Weights of a small sound classifier: trained on acted Russian speech (Dusha), 26041 training examples.
Rows from expert 11 of block 3, named by matrix and row number. Rows with one number belong to one neuron. Each number is 500 + 25 x the weight over its row's rms, rounded and kept within 0 to 999. All counts start at 0. Numbers have three digits each. After the name is the row's rms in percent of the matrix's.
# gate: expert gate (model.blocks.3.mlp.gate, 16x80x320), inputs 160-319
# up: expert up (model.blocks.3.mlp.up, 16x80x320), inputs 160-319
# down: expert down (model.blocks.3.mlp.down, 16x320x80, transposed), outputs 160-319
gate.33 087:498493512482494495491462483470497511478525493505482493516491510537551535489489463505492520493529510524511501484466488504525504537513521472529501522531522538530458449537499508498493498516534487517553496573480466476501486507490508486503516492488568508441504497505503450499464501503501542494516474503502436497518485507484464522463469519520513496530484465494535471526512486513523547514481528539554499521496508498506450492492519528462452475496525526504454516512483511529496539452486507
up.33 085:476506474478531495505461464445515508485470494492478498468450532510562515494503481514477461514510522496523528520516515511519495525502487494502521488498522500499489485500518517530505490550494459494563518516530513471491499528463479469472552485496523522450501474491512489484485508503506512478492487466479479513486497476425518471493476490482489508517459504508498525462518469507530500501503562542516486534500517478513530501480498514484526508546527497566472485522481487452516555472538520
down.33 087:500509459489480458514451565496503490491511495486518524506514511511520536511492489478482496511541492492527469475501499510485523494451492503497512514462527548517538485506564506508503478555494505472497501524492482453526493436504521524484479461488522541527502500499449487510542516523534535491516515501473508486487477516488569503518527496503519512519511486492522502491487443454519508424488532523495553485541547499490493496516495501541513495497541439451522503490492486502530466520521463
gate.34 104:478509480532513513502507495496526479530484559531488481527500522478486505484538486514486478461516475514485494511512575449488503477473545491490548572506531526487488505447524487457487476507489508520501507475459502490533520528475519490485479515485572520486528479494508478494488518496519507508489500481484535463509482500510456483520415504513489493498502502477496483515548463473541429486546511476475504484513527482547494493488557498434456517521501457548504418520528502474493510525464459
up.34 103:526505523538497527488521511535495506500518479483493497499522512476443478501539501492492468503499452502514557517443486488495474469544493521465509548539481488521492463459532508500519517529477507535471505495502481518499516503510478529519452523496536493525506522512523465469505527519505486483493489511489496541462484535495488515524443484503513514510474534487474488514584433520509471530523481489483516494509515527504498504484551482455461495496477487500521479520506500450521512511455436
down.34 103:501497532517468475480462508554462500500566456498488432480532484506534541521476512498459474523491523450486528502491474471480478490512512444436485497510508471505516506493516519520519458518537475482465513480459522489487450523489543507492499535509482514454488508502482480477512557514504506509461503488491505472539458496519465477481501473484501483505499498496508502472485509507451468472521509524532452478477494522509507476442517484540524517510496493493476498534512469465507507504533472
gate.35 104:528491530505431513510466480499516486468520508492503505501472545513450513531553499501502504489509499485516509539502517465500504517503471513488512503478464527515510499505476483498523493527499495456493490523496481501487491518500485478430514517503470505455486494494478466493498511515546483486531476553498494477506483479485450522547545540488507481458487560512503504546480494516532497517532483499462496490528482511456521491505522516511483523526503505496507473503486481520490510490497503
up.35 107:519497475469515466503502561511473506510492478464495469517511451501498465454476486507499526504489520491500482496508527504527467455513502487508476504545550522526497495503570540508474506515521473548524506467513527543503500500517504497509469490510514501510490495497518482491494530505492537495437488453469514520497497510470502509468436488499493534523502497516471514503515477481472550495515479486511510509489513479547492507477472462502504497466499505514522467476454499538489485500494497
down.35 102:493516550510484517505531485507508513513453508496492460453467493495500495504519484498468513517478503497593500470480516516498455480491497551525471498504461495513472484485551516481459520490479505508497464527504467520517487549503498481507487569520536526445527489498491498462513521506519489516473498511504507519526494485545452493488502552525480514475487478485460523523460502514484512522518504508488533506519520491497519455492470508537485488499527469514526499498492471438536521487528493
gate.36 094:462502477500500507534490515511510522462487462444536506512465472528488503506450509526525567485506484482551475488509519472478463465506531487491487477442496523510493513511487471505499504515484467487508524486466499532493501502478515496491518497492492493491495517498506494533493514501526502504510482523550511477503512495488453496507467562504545493512509486512503529489464520549514490472491534495483484470463515524507520491518502471473542476489542503490511542559494543458508513482475524
up.36 093:521507543501533459492506476526495498516511540533476491473516528474532515481559477485472462503520487483467507491489528534518518543535451536496489469551509500487469452525511492496506488506479526495505454504527496466525488509499506526515464480491496527502506470489486499481534495509478500492484498507446477529522508476484520486465542477462493498493497544560499456518491487429477513539548467504511491549518495466494496507487472481545515528510479498487497454463499483535516495492511491
down.36 094:512457538483522516479540451528479491462508507504503481501532468487504459526501510509529497541507477522486522481549478509480452529505532468463492515513461494465487450545470511541490429493488501502468506479480484522475479542494529544515505503501487483448510496484483500500519435534496535470485479501502481506500551510508454523498499530489499543507503498524502500518503495513544497494498530476478528497481515512507491519472493466501497486503496475490482489532498500505486543491501484
gate.37 101:507487489485467490520554503546501492520471546474512506525451511488531540489498473506494467543499482540502501487513565502547508512520502508475497528483478508477475489486457481476493541507454472506502524519496501565514498534480486526498522508517516540471507481499517503501484525475513540474530498441549513507502487483471475479499487505503516480492454497501470493501491541462481478485498501528506514509491484537477506511534501491506508422480506502459524525474490528527502513494563491
up.37 100:480481463484496517521546504504470498474489581477531507524453482511507548511494505504487497509483491519513540507465554502507514490498527519495519548479462507485483518509452485496520527511503500507509562549506485506516496529486494525485468522504516528483486429511489482503481551473513542444495496469474534498533475475496464441493492466525557489472488516522486520497490511456469467475484482475470475483515457553484485501504492529504515500498516492459532488490514499509494480523554501
down.37 095:458527490490479503491498503534491506512472482496496545537507452515523483510558519505495511500508536487487520489502501588489455485495498537505441503459469450481513539557487478525510546513516489513510509527524489501494459459497475485497497520507481526483465504527478477489478492499489489515446509512527500559501449480503471553497464469478499463519503510505558505505521435567470491458515476462483489532516492505494509507506487512501510531521442506531445483561495453479535480467540507
gate.38 103:485500521497546497495515552514544512494493525467479520497504529510498490502507485506487498480501486520503531514498501477454472480473514474511511507467531506493497538449495508529481530497530469530528494508519496517477518523516502494484480501481495464486515518491503486510508474494535523488500518503525475470559509473510496528469525446457521474452477494502487525453504567505568470504484470431470491480498522477505481509529480514497459483522521517517506537501529514495483503525511486
up.38 101:524500473514449504491507470487462492519532505527516495503528469474506542494478508498517520507485528461502472500454545509537514512521515518472488510549464487514490489524487489470506449464474542497512526491472480476492491473471494487509516497504492547523509457522505510503492515494453469481514519503489506510468476520496506481526464514547476507531529508486519483535496463471446549500505529573566503522507499509485497506466499511524512525527498486482481493490468496487513501461506497
down.38 101:527465473476471525504505479514514542519503502523521492543531501535515542497532519506477509518492531521474490502522536487542497518474507425532468490504537479487531424497477533515533478463503509506522545501537502507520509559504512530506525476501480484502546505480487570479516491472559538474495495448519513498518520556563557516489498493478491502527510514498495487464486476511474495499505539464491482516513560504471511507483477478499496492494489499483498534473508546536472468461507518
gate.39 100:498504477475503500506511442512518486488478524515480494496519508503564542518533487509510479480497531516554541450481488504572472514529502504478485523544540528443545456512487475506486488484511551519487521454483508485493496517495467486484463490495511473476517516489502502471500523490519502534462412528472499535513476504532479479511537550456496545528477513507511511484538483518479491523503461494551472499460488493479463483520476466502506455502511514534506522482472513463474484487475518
up.39 096:501511492491529500493516461500503497484500516534479515483524496508548489502556524500504455495458510481511512461503511520542485534506501500495469495512478458475527478556480459509502486490519484489478467475515488505529518502504463481470518497525534489510511493503515547499541515506498511496486464473488495530486485455526474491503493531505496542489466453487507539471517472526488527506517425418507472483502497511524495477511474484488486473493457471524540519469497496513476491508470509
down.39 099:486447485486524498521500566480510456470475476508529549508482514526498494477565445519512522539516513512467510492486535485469502523543496508445522521492487489481464473485544486478499486492466485485523522489509504459456559473499495496469482523477522514460561511504496495513520493489478517515458477537478503534483539510484474484504486483483518486449492493500462527502501490498526507524496528525497530473509506512508513474465539467467489489523491487473482476486492496468493464532491465
gate.40 104:493517479498513512473499475514492493531488495533471492518467491504451465517540483497522494494467504481453453486489467554508532486524500491526457524468453603511484550519537508521503490512501514483488486465523470513518452575527538537509520513506485460465511487481479498529481489504472503498508501533485505487507480454488467523512502465494480487516544537461469479416509495498514521508510514513477482526574489497516489506507463502466485494542478498500482447483468524480541501501501491
up.40 107:498491504475511526496444484515540493502495496471487483488493520500440470514508469481506503510510496524463492514469490543465515496525488476515456497484441532544495496523550461528506507489455543510481483461581462522486507535490495504501495498503514536497458526486529488506511513487508534513480491518519536489526484489473479522492513479510501500500507481482467481488491475464527521462559470497457472527519479498506510500525512501466513504513512520414508436484503510457495478485444491
down.40 101:487525487507497495526546527536514529505507535499502458469521524465500457512499471518545494503546493478537496488517481517534525481492478451431487532495526555480496470503487497493529468509474447497491540518511502460467523487453471504515492469516481488532543525509455492526500488466492484507511476523482485521506435472485498500519492531486525501544517459478520512477446500446480494476513528484477473460514494492497513500509507523460471472504482479500493507473507496476508504528528507
gate.41 105:446488498505491486482488475518494492524513543487496497496510507467538506525542491486506481464483493496494483510505520513511532479484459500492521520491534485485508489497487523515495571495491504492494527518473466523483444466493496530539529508505458433472535473482471476492535564502565513490482488517523471555490493501507527526489543476513518481484503534471503484532476487513579468515557518533515498493524501501523470500503517531526480500503501490483465500497516479484515465515528473
up.41 101:437489506510513526456521482511522516505500580558492504475485480448504457530508523495501536481509489476498505475482478533506436486517560481514531519478524503527508509465493530494497526505502481478481481541479481521472481478483491509494493515510492482437561493514478483493522530498570553470504465480517478500494534480498524506455488475549513465472515535493488507500522517500526469533492499505497531508520499462514486498504549528490489514532459516420462504522528522537528527491459502
down.41 105:488475494482483505462449476508446478517498500503515532494520484504478494517531505507487526547446515512515517546543544491490500515511536525494509510533510531466517533492575483528489475519469494482466504520513509470519506539514490493494508474488491463440491508465523452510493516486485487476467497460520474507499439524485508538513500552495535492474483485513595516478473494486510481498496497474488478484507478496510476527462475471479495498484455494475481535546510540530532503472519497
gate.42 097:478505448526475491526487456529522478467533498543524506512517476453486538503509469504502500522498498513514538485517468507470467509508519471480498474496512556518530506488496526546509505508518452522565520494481465546505476519491496506527451515506464464456497494490473524504510438497485510523487494520483456503532481510491516469480525484512499483456507487515507517468478514492483469453501519486466501425496469477531493502470538516512487553542477497477512471453513486497511492494496475
up.42 094:531499522520494507454528517491489492510493529477501507509498535522503485515476483495499494483482485461495474498473522531515512497512529524511493514510493448529517488481543505488496490531465544478459467487516509453534554474476507482493530495508512511548512510510539464496510535479529517484515518474512520534496534488478517492508450540512491481536487516490482484523533444524482493512460497494518512553497564512468499497513469500469511450457506502484489534515494509539504511495507512
down.42 093:501478490512497503513482540477505485527490477499490523458535477517500536516448518520507509492501492520493500473479491454551528502480491505497525567500503532527549496490452498484516493467478515477491515496508539510513467494493463442475499516509510548436528490440473484466481457492465535486527513530493510488512560556498482458499501484497484560505514531510509515507530460545539533534463503535510472505512506486510515466476533514471510446507512530473502485477497486506473474478522496
gate.43 095:466498543512489522524537502536547489540499512449507506463521493520501535488528490501512519447458492518473491539497466494541478521563489503526467500473537551479503483548477553478499500468488485519520527505458464491498494457465457508514505517476504444500512466494494516496488519501519495537511492514480542475489530505490492471518472494447473541480496472467492482474490509496535511525504530510473491472521487514497502519505500518488493514460502518513541532580512458481501513513539520
up.43 100:523491491519484497505530480491509485519505490469505542466515506516536497533515485513491506456479479526471550522486483484490474543577502507519495515445511498517493445556474548473492487493486500474503500475465473487515512469473481480508496527482528462437556469524513492502506464493507477540477488491518521491515509525509502458503497507480487480495505443486492481512493520478499482531484509507481501487514480545475499512500472502487504507519507523528522475548509488502478497512497510
down.43 101:483463509505483490525479540516499495484522494507481525515500477511512515499514504506485507450505511477519501501491505512468535510499448511515517501521517529487510488492513521514538502538576544499487513484450516505490497539518469520511480497518479493528531538477525502496510504487489505487489488523513506480494529516475525531506495440488524519553506538517526509496486452498492570489478464502521486479492498522487533538492465465515506552511485502493531508459495515508461535506524506
gate.44 105:530488470507494474506526519466484475539529534494500510508554501509516509521532505506520487508496477528504510477531500476580465476475555515497496518470563500537493487489507506501475529491481536472478465493457465486459523482510511497487539491506476436588522493516470531497482501514519514519486515466483495483500466432527519510454517517482510472542479453464542534524436507496493497532461492518497486476534523482481512503473500480527482486551528527488515517499548522483510488541498483
up.44 105:501515495511511525490529499473501500453511455473515506428521501484454539484480543501480486517558495513500496530513511501514477501459492491498495500504466510495499474523483536486505514487520528508525496506515491502528515487507473503507485517477486528508481541500525500489544532521481513495530516555487538514502510496530545441503504489485501508486519467497508468526535522499482520469531519495447528500506501499514500505529496496457480461471506493479461476506541517494522560484500487
down.44 104:493472534504544517491458509518523472492530495490501497528506525479535486506480505494513489502478480497468491446514467504504494509520446500544470503507531504483511502532497521536562497487511520476504497432517530522486485537521529513502496490486515512450501522482508511463477498516514491483442507559515498520524471486548464500489485512483456544471499501524516523484519488510495485508497511537502495516542505499477449549465546453535527542512497505499540484525501506521473526475495473
gate.45 108:522502490510526513523500498495521508507479512472507504508494476447528481517513496506495477532552532522466541516518478534487479455478476529498537519463497410521526509493501512539517553477476512485474504472525541500500469501481502493494492525487471443504475539497548509476502468494503479462487537573493507490495498526517505533444482481470506531489475476520480504494532465508501491506504491494513499486501502506431482513514494497496490515541463524504512499531497496474492530463475489
up.45 105:536495487507540493488518469499526497460506516468543497480505518521468517492539488504506468483506519523507494482476516489473537505547519490471516443515487382545514499502502474499510459520435507499519517483537526483495507434524464477455511508497469505508505514538493487505486509485503497519526483531511553493487473522487511534465489488500494452516487471507490501471480507531491525502485479502502520534495515463475465504521487452565479511533473514495502541495519521469474502493478516
down.45 109:495478514506526504506435487502509528548446513502488481487519517480500532484457477498473540472464517467485515484498540538480510438492478506555480478476517494488482483496488542504483527483477481522485452514533514474479531507495475479508518505523520481524494508541466520526476498536493518504508503509506484564523480507495489534519497474493466555522502486520492518511520519462442523511520499499510466508521505488506509459494492493499492446503498533516484486528498485478507487506521486
gate.46 105:511502501525477523494513472480476513488496511495487485497476541497499467489468457507497542505517474495531511487513442544509469486491535465480487548499480519486501547529527507501488460507490504511473466526484526498538531497589496492499492506518463480481542514517513465539499450501524498489505486494494457473477502499511501462474471490528528527539510528529516468526526574475499467517485513524477506509527488513485535507510492497430474473522511473505549529502490488486476507491520505
up.46 109:502506485511538486477508482536513485492507531524499510520546481468531465512483493497495471548456538508485514493452540495501522489532513482500476492565563519534523505494482525491501511490504453480498490481481521542516487466433465461511471502479475496494526503493510502511498535496479511493506521472530557495543501501490472458522514450470499477467486496494476481478487457485502451537527478534484511467486499467458510497498513481531488512514545492510499494485507506491499513490511485
down.46 108:482509487484500486527490508535487529509492487487509484498507497474549534494523506516499475512498509517502521448486468479499514474506517535484493492500517491493490525496458497504527480460525493472505533473484522449468491454492516485489496426511439536501428533527524527501476534484518503489493497479493504546514518487485512532492493491495528489505489530500524531504489517579479470477503508512519509501490507504507466474508532530511514514486464496512511535492499479489545486498505471
gate.47 099:491493500496506506511525498482504464456551515464501524482457471516422513518516525495536485479508513475512457513494517488475494478470479481494533457525452551531505499539519499499489491492534469531509517499537468531538497537479483452476501508454527481503497522525503508521487443520470468472494465473448497523494452453511486468458436461505514518502528478520530502533469510520511481503512524512500505502490507498531473487504514521542485504521469490478509561490509464480487477520504489
up.47 098:507493494482457491503511488493549530534543481533510502504517507475499509515469456531492562522505514496498522511492504530522488477496525499509484501479514481477507542479490495533508508477499532506496507482427550468471500482482492537505514499510476540509493440507500520464509552498508509522504515554508521499465538557483485543498511528469479492495471530521490512452554510503538506461484486487516489529503479487488513500518512481489493480504532532547509420507476488512506510509497516
down.47 095:503499495505477528493522502510490481457501523479515504503527539515432517504476515499473507453510475512503492530496549529500460514472475498557510495487543472493490515524538543505499486507487504541506510522530483511505519486504475520497471474527503528511521473477570541478467476510536526540464502509520500511550525491515456504486489508487529428464483502496402488516494493453530465498509509506508543532468533495516483538508512499490536494511548524508526539498478517533489493499467500
gate.48 098:515501460550466487491512490479523503526492472488467495494471501507518508491574491510501474439463504517483485498516559494496471529490491481496533535438485481459496497505446502472493507482496504497500464435517499512548504501505481487517514495495479492495487491481505508523523498504511539455474532477508510516506469469491563430517523515525498477500518515488463496496486566479440508498514494520521475530516511534526522504490501496496496503500533519524466511526498512553458512519545500
up.48 095:482497479520527502493534547511501516506485491538502504485510507489503479481507503499487449490454519476476503444523523482498472509518478481517510486480466494466497509495508516500482502470505481499497468457524499525546526497528481513478518492472490501498459440515505535534511516496479519491475525480466478493529489459468521468552563473539510454495501527492469500477508550504490509495495467522497465510521496566520523510500482465520473521509524494556488467482497477519463523490523503
down.48 099:523508492482481490495534523494514519497505507490471525525478461461531503489478483478520507487482510459458480473505504522466480510491496507522448470461501520541466508496467524477548539454518495522481475481456485533472494515486491522524500491504523490493488478474499499532494510506468449528500501505505504508460535511520449523514503487503453488508522457528489482498503500460457539487510495480481465480492489506478513453497489490527498491513513529478527482524489520477477507553489474
gate.49 103:481514519520500490501497498493508495475471472502504526492528483509470468519495481517501506542509512494501481481520468520474518499504526479502505473513489503475530492465507521510500489497479506530486523468562543511510519509506489521519472496478477468480571498514479436493503496495452471482501500539462471505481489500495535492448521531514494480492514489489504534463447472536522461489488504495525483517580485533510504502531439499511476511497481522510455486535530506534475487515502490
up.49 100:507491507477502478502481552530524521538492517511492507478495474492523497484488519497494515501476495482506502502453523441522476498492478486496471523527484508539483489527505500502504544509525463464474484520421485482503512501535520479461524507491529529561447508509513550510449525505520504503473504452546525488509473496497497491483480480495485522511523495509512475510532493475482543470490490487487530481428518475496515487472543516481501485523523484516542514469493494471569527504455495
down.49 098:498501501491448471501503490546517502485506444498502485504473448530456524515534495498507534517519497540512515504496496517472461547486518558497513471522480461523517491460476468457487536467543503519502493496541515489525536519493474462501515510514476443521493489476591513515536505520539485501507502498512501485508527531498539482491512495514508475491487510487557513510507473495500511482462536480506494510520513494495468541492486527464470514492522523474507488577504485535545489503510515
gate.50 100:479497522498452490515535490480496506475484549523483495503515488479513506506514512498509479512524468475514467524489500495478471532493536471494552501481506514485454489525517449475534469512513550453474480468476481484529475511502553478507506517505492480548502488497502494494470473489511500500504486536521489508485461573498558475501527542547518521512452570513522527487454476460542482503473487501477492539570483505518453502475489464496481469492496504503491534540530513522504498467479452
up.50 104:510502482497518515491445478528495511521453506496492513538511490541485506496484475491504519517490529492484524452526521542528485500491472509523487483534486473495516513516506509536505521467515478545513489532514492513464507462537478494495511495516528496491447527491524511510542512489493489499491523501430511504486483437487492477523500518536471507480525483510487478495475477513474547453495525506508513486457489487501516512507491516530528540520478514490524474461449498471537506501514549
down.50 103:523504551513527510482481496498501468503482500490535465565514513484506521515518500535487493519478522483454524488539552506492499492510499496411513556478517518507512531509490492512491515526519489494511522488534507454484552504506458528516514504487548524522519512512527529486458481493486474492515508517488497494493516499492482492490490458515448519461515487497511471514487519463504494517475465525492511513462515493480412526495533488503492459504491500488486494579504507511494555490494522
gate.51 098:481496477504491488487545552496485463479471543520494508533491535518485478542462509495498479463494508486496483481463472537523472487490545506518508494514497546490481493508501526529502492523515519481492530528475471471522471515529505503552466496491521501472507522524456532486532530493495491471521462492503547529456505547487560507468510487493488472532513460524519508474491490499502445537490503546495496493476481506526498496499467520504457427498500498441456549559533529526518466518539490
up.51 102:530501498524516503507463485500481523513526458482497512481496442483498514455538519515499545558551472497502536507511491442500510502516475500488528531469480457502535494496516491472501510507473495524507490458518554494465533505480471495464536519486499514519508488480529466527474486493491499522491536482484432475552489486515452514530494514513507522455468546494487478529520500504492557490478476464477505483507527520471520497495513478493528555497514505524542456445477489456499526486461511
down.51 101:499475463529475507500526543494497499498476546524467505461482490460491519533460497515528481509530493493508508470468514532514514523524506545433505502502517472499503462510463530515554509525506502522522476546470477498501482500490518489525491467498494499471517466495540536468493538496477432518518465536474490503476520535464445529479520467482550531524527463490505503500497487465484503518508492469509487483504532519515544502533524447465532505503539498470552501498499522501450482539541497
gate.52 098:483477504552508520526498542467490486534493464488489483519514489483576542483516511513500493528499465519463557509520468475539529568534510506497518497455445569457501550487475505443519477476493478487521506482519492469488506549477527437462514510494502526523521478475500490536473500479530530523501551537465503480543504533506500511492556481494486472550454556486506475513471475478487517505506480467496499474480493490499518506497448516523502504504493514442518512492508524508474451458513504
up.52 102:507527487455466503484515469521515497450505521491520525458474483504395473533466533480499494477506518500527458496488521515449520412467494508492492487499532454546509439516544495551497527521516555533464491496475500502470505487521490553496510498532492476528501530517498481476499487514482461497497473472533496523466498475518486505498464521497509535430539471519503527499502532531528500479490509543491494501524481501508510502514533501484484479501519494553491492487494489511527505544476484
down.52 099:515479548467499494512482460475465550522462541488478462514494488484469520523539517504513543484529517510542503509543486476522513498495504478483493501517503464507537502499511507513485453524494493519513582555514466511501478467484473493499503468512488513523565522545528525495523498497498460513502448520506524520501468467509496542505496477471509495511533513517474490493490498482515488525488499549507527509516476513498527462486512489546526514473518503429510518506501519541490509439516512
gate.53 106:508507577502508517493485506503570494532530483518511499494475505393544523459536510494481496499526505486523527495518543529496486472566500503482461493479482482529504512521510527511509506502511500476502492522468476485508523513480501513510490502502526492500478496504506497474471496505475500435511520484524495527488521486548493566519449512444505509441527503539502471497523502495466497478545469507489495444468528548534532495488478459494497495492510469544480473461523493570471489521496540
up.53 111:532506458490513470483481553467475508454491510470493496512513460552521481476516486479513472543458505476473486484470521417497508547505494487509529470470463574510513533505507483465492498476499466491523495487526487507478510460507501492499525521500520480499491542516538487507472531485448483565494525537476520471462541460487556504512498557519500515546515508466484490485495512486553473531464503535476510543524462514497498512528492495511507500512455477514472480502490467476507493482484472
down.53 106:546453504503521498523500529493505516482484521497524448466518487481409472526449460496476483518469481458449512476519495464528451501494432546512476495527482521479487477467485518500531476514463531502516533488489492464469483496513504495508473537501497489448491480470528460524491581516531474471463518484493495550535465546523485501521484517519501484494497459500456496516512488523519469502497513483490492531512546503521494495492463455562524507503545534504511482558497487509472485498480493
gate.54 105:486498506512493513468470476489489493493463539496516508502479538473548484514529530495480486519507506515469487517498476554492498484511558525517511502531487478507473513527457472485509528526495507485500431511443520535509500548533482477477465485513480481537469517505518548509531522483498480464480516552527479519468528495478479470502476508492487475477540485504510513510472489454516521501466519506513485478509441468500518494499499513488539524543507482515525459484509491487436527497485457
up.54 103:502497469528503487480496493461498475509462457477535526500480489502489488493493497494475510512501532519481511515515467499485491492552525490481497479585514510501531489481463490494499499494527446463506511607481534543506501531549487519493439503472568554517494506497519496500520514499466508508495538451491484475515501550489519479477505506531479517489529494528520504461511499505506520489455467556499502487461462493476475508508517532498497525567516509519531516506491514459489506511513505
down.54 104:515480498499479502493502551516480486516498467511478519494503484520472435484463497499494487486514495444492496492528474517493452468510473548528473509541527513502474500508497507505496474482537527504527443503474505494486509516496492506492530538510565480474458514537531484517536557516523482510477492471504464461488444515509454517532508517507496554510480479512494525493491514521517517543495452479508506499527476501509460525437503466519494472507501567469499489523506451508461473528537497
gate.55 106:489506522508471475518458504511503506547475465573475470451466528469471507498508495500484469479498529519514475523537553495488480461484470511495517516507478467510514499513549466509508494497502495478524518530498513526479495470521497499503504507500482464498469478527465510488520515509485511505496470528422475501513530516517477499517494508518499482497497511509499508547512530485499464503514497504499508478459465541522502502530458461488502498517522517502468498502496531576466499508517497
up.55 107:498499473505503514483527545500482481464534490449525514522514515526516478509507500501526528523483469520498531495476452486502494528504540508507485500487526483498483482467445513488471487509491524498482456479511533502536519518518526507491500494524499520431537486477509464498483509478512485503530542466533525539502451506470515507523531512490503473519534516469497495487467510491486498505495496506488506498549521445482517507445518520486508543499510495506526472522512495465520478495489512
down.55 106:523512516472499481496453519518498519509516511502525519480485514489485471489559494505499477518479540467498510523494467487483479513541510497532517507488525495478499499520495525429509571546505490531506519506456517489525539485522508446482484591503536537530470505486534485474474488487511486477501527520499521492495502466517468460493507493472501522512486452477491526512508502503511482489511492501498484557518492502520491476496505544530497508494491508506532470491511498522467477526526504
gate.56 099:523504459491489483499511475503478524527504490488514516504483494450475492510481475506495492497509509533498540497504555505477569470498488492478482555532523483448510516529461493501498550497494522476483455443500536441512525518477479481492556491513493499511469489506494489521514516507491506471464500525495481487487534518474499452480529505493504497480459468447501454524459503467492517465470493532444512489512516508516512513550466498525514487491455502499486465458502490556496520515510518
up.56 094:519509474487530470469513502492471535533510490503472540482503534483523498456498448492468496490501500519498522531497541495491533509493436503502545511542495468493460490527485515497491518501521481467499494472469540454487516511500439505532542481520507501518476451481503450498499502504470526463467496573444479496488521515479465504502507495515516481458446435482465499524457483470528496485534491519457529491487494549504497510518475495499511489507473481478473470452519475533499533523511525
down.56 099:457447514475579490520488517489522507494483503504479531453481529547480507493518482499532499471523461489502480497493480512483548512517508511498483479475527491477469532544459514431486532522517485489534506507533497518460509486530466494493493466500490474502523520505503494457507521498485465515510452507470507535508503482485499556523455520469480507494485516502509472517467513471466492464498485489509508500544474500507481495524517484504505464505507504503528483514497488484485477505519487
gate.57 105:453511487491506500520528475487530496503502501488529483501498463499495525527479500494520524461486485509479484540508498502489500482480535508490457508525497476547516514496505495478509522513479490522474477493555508524547503431477498539532503524513476533562427482477495528543547540505479514517504538551460513540506513493503522453476528480515544478492486468503499499540509523492444511484499494484511490490531482498490510497511462503541511496446472488564480472483492486517522490504451493
up.57 109:497485454509477543512459527487468498541528503520515503503562505488493536517484520492538452528486500481485473478507501469544517501483536509513456486495525498527487467521554535493488519459489523521533510512489502474493510480478491498462524491488530488537515512522467508502484473489512482467523473490528566494502499474501464552537510535501519470460560540516493519489466435502555494441525481495503492492540528524500528502534526499506539517498491524467523488527511484515547488499496501
down.57 111:497510471518512516492491500516523540494498510486519487485457476522453533487497518517504522490557505483496480481508476460502498497518474537471502500555507522492549544480480468537454517495499536540542516480553506464528481496532482463531526539508507460518490512505542476525535477478499531471523475468497513486523556506505564520465513512473537495483500541485530501486514498541438516472508485520495497459500487507494511492443502514457508455478535477465517503539496463524521477469518467
gate.58 112:496510517511549488527498437496478503554475460487515524463554492516512491501518490510499557499533543507537485532499485500532500478463492540502532495494539569517547487520519490481485474470460540514460468492495468495514514537505480504485515502495491500484533497505472504503480549496512493529479500499526520465480491542521441521504491511500485518460514472484494491490510486480459474494593528489508467500478488516474504515528472506517540464498463498519531487539505497563489508505474520
up.58 107:505499477507478508487474542536501509440517505510495478496485539471474478495486536506502456529505463510473527473510481493477532509512496459500473526521477492500442518470481528507510512521539450511523534519529501526502497474487501509492483493497532473551471493487498477491502465503509534483523527492471506514461486434479502471481521503508499486514466549529501495483489539500560543516420475510522518484520537489539507499477503507466465515506515489520486494478475536431524489520539472
down.58 111:461539516511493515517494490481508528482509493507496488518473459506477481495558471490473503535537555516530484516512521533474487502469494470523463525519508541471454550515538506521535510467494492500540542479524513510511514514495507546485503526523556505515520494499528502514555468519505467490505490482466508500500522481489511504532486518505489469523483461496556523498485498494518510488514497580511526490521510495520485498514504528523493501484504479447489524503507498480508523563480518
gate.59 106:465514509495529491519512532479492472495472530501475496533513502504572462508504471488507458486473500501494449538485485493474481494512424495488572506514506507471480486510516523493508528536518525556522497506482496504483505483505534517539444515516495519488556481487501491482515508507462478460498495523517521470511511471498501510476470486498495541505488524492469515477490519491486552485516542481506504497471513471528511497500527489444470494482497483528472429495540474562482513511505495
up.59 105:492503524499474494501505505559487542545515448471500498489505491489484515469486494513510502472525461440478525481546478505548521510534502491499464475453503465449518491480546482505489484512548468482547526500538508507511517490515508502513537510478495492476479499483477507472505521463493521511507535490446468519508499551471494567495514507485506463524492509468515457453496533526557470538575477513450506469529475521475490518500474483531536507495513503432490596498502519479526457501524494
down.59 102:505538515514511494466509522524534542456516513501530497516468508546483519473500488486508463491518507463542522507499488558470470509493489549485468502546487532518492558479470528512468526500486514518504541489492496451532475468506526516490509510483506504552495513540512481489501448484519485454504526436471478495502432506517463493506503508485519535552500493498486539493467499514497490492487473474510456481481520501505451513508526480513482507480468503533533512495498457469520454531488513
gate.60 108:473500468473483507528473524508478506481507495484483478469486524458510491528504508495498496494516489547491456508543506508500508497522563529513495493507490507485521476496505512491488514463504454480537459513532503466512525496479502543471524513503470492486507536480499493485464503502514501510501549529586491486489501525535513458491436488463482518495503442485479504492523547503496523524503501514480484475494481516483507495500473504522480502484545500484496484479504507552445497499528493
up.60 112:475494518522473508477499464487505513485455480546503478482512518476542473498430470498494509480489502472493530488474480526517496528512503495513479502549553526491512495474489453480496482512542515494466512484503501536523479508515481493516486503504523546498509486499484476494466506490502564510548492545512538505506500459508484537522544571501482522508509560529477514517502483478490535512545482467502520484453500450490504496530515507511504465470399516518532457476490490500554497502467535
down.60 109:470514506471490522515532511531498528494525492486489477541443522467486504482528506503468524459514501491513471516482513445495460521524532500542520473548494466483466507431466525449503449494511535498508510529491474512513525500493519505453491509486472519577499495507502495479445514459520516497512483440527537494510489505524488462493511464502533474453461488489502511513519480459547523480506505440506542504517485508481522456480495478486548510486507482477534518488499513559493498504511526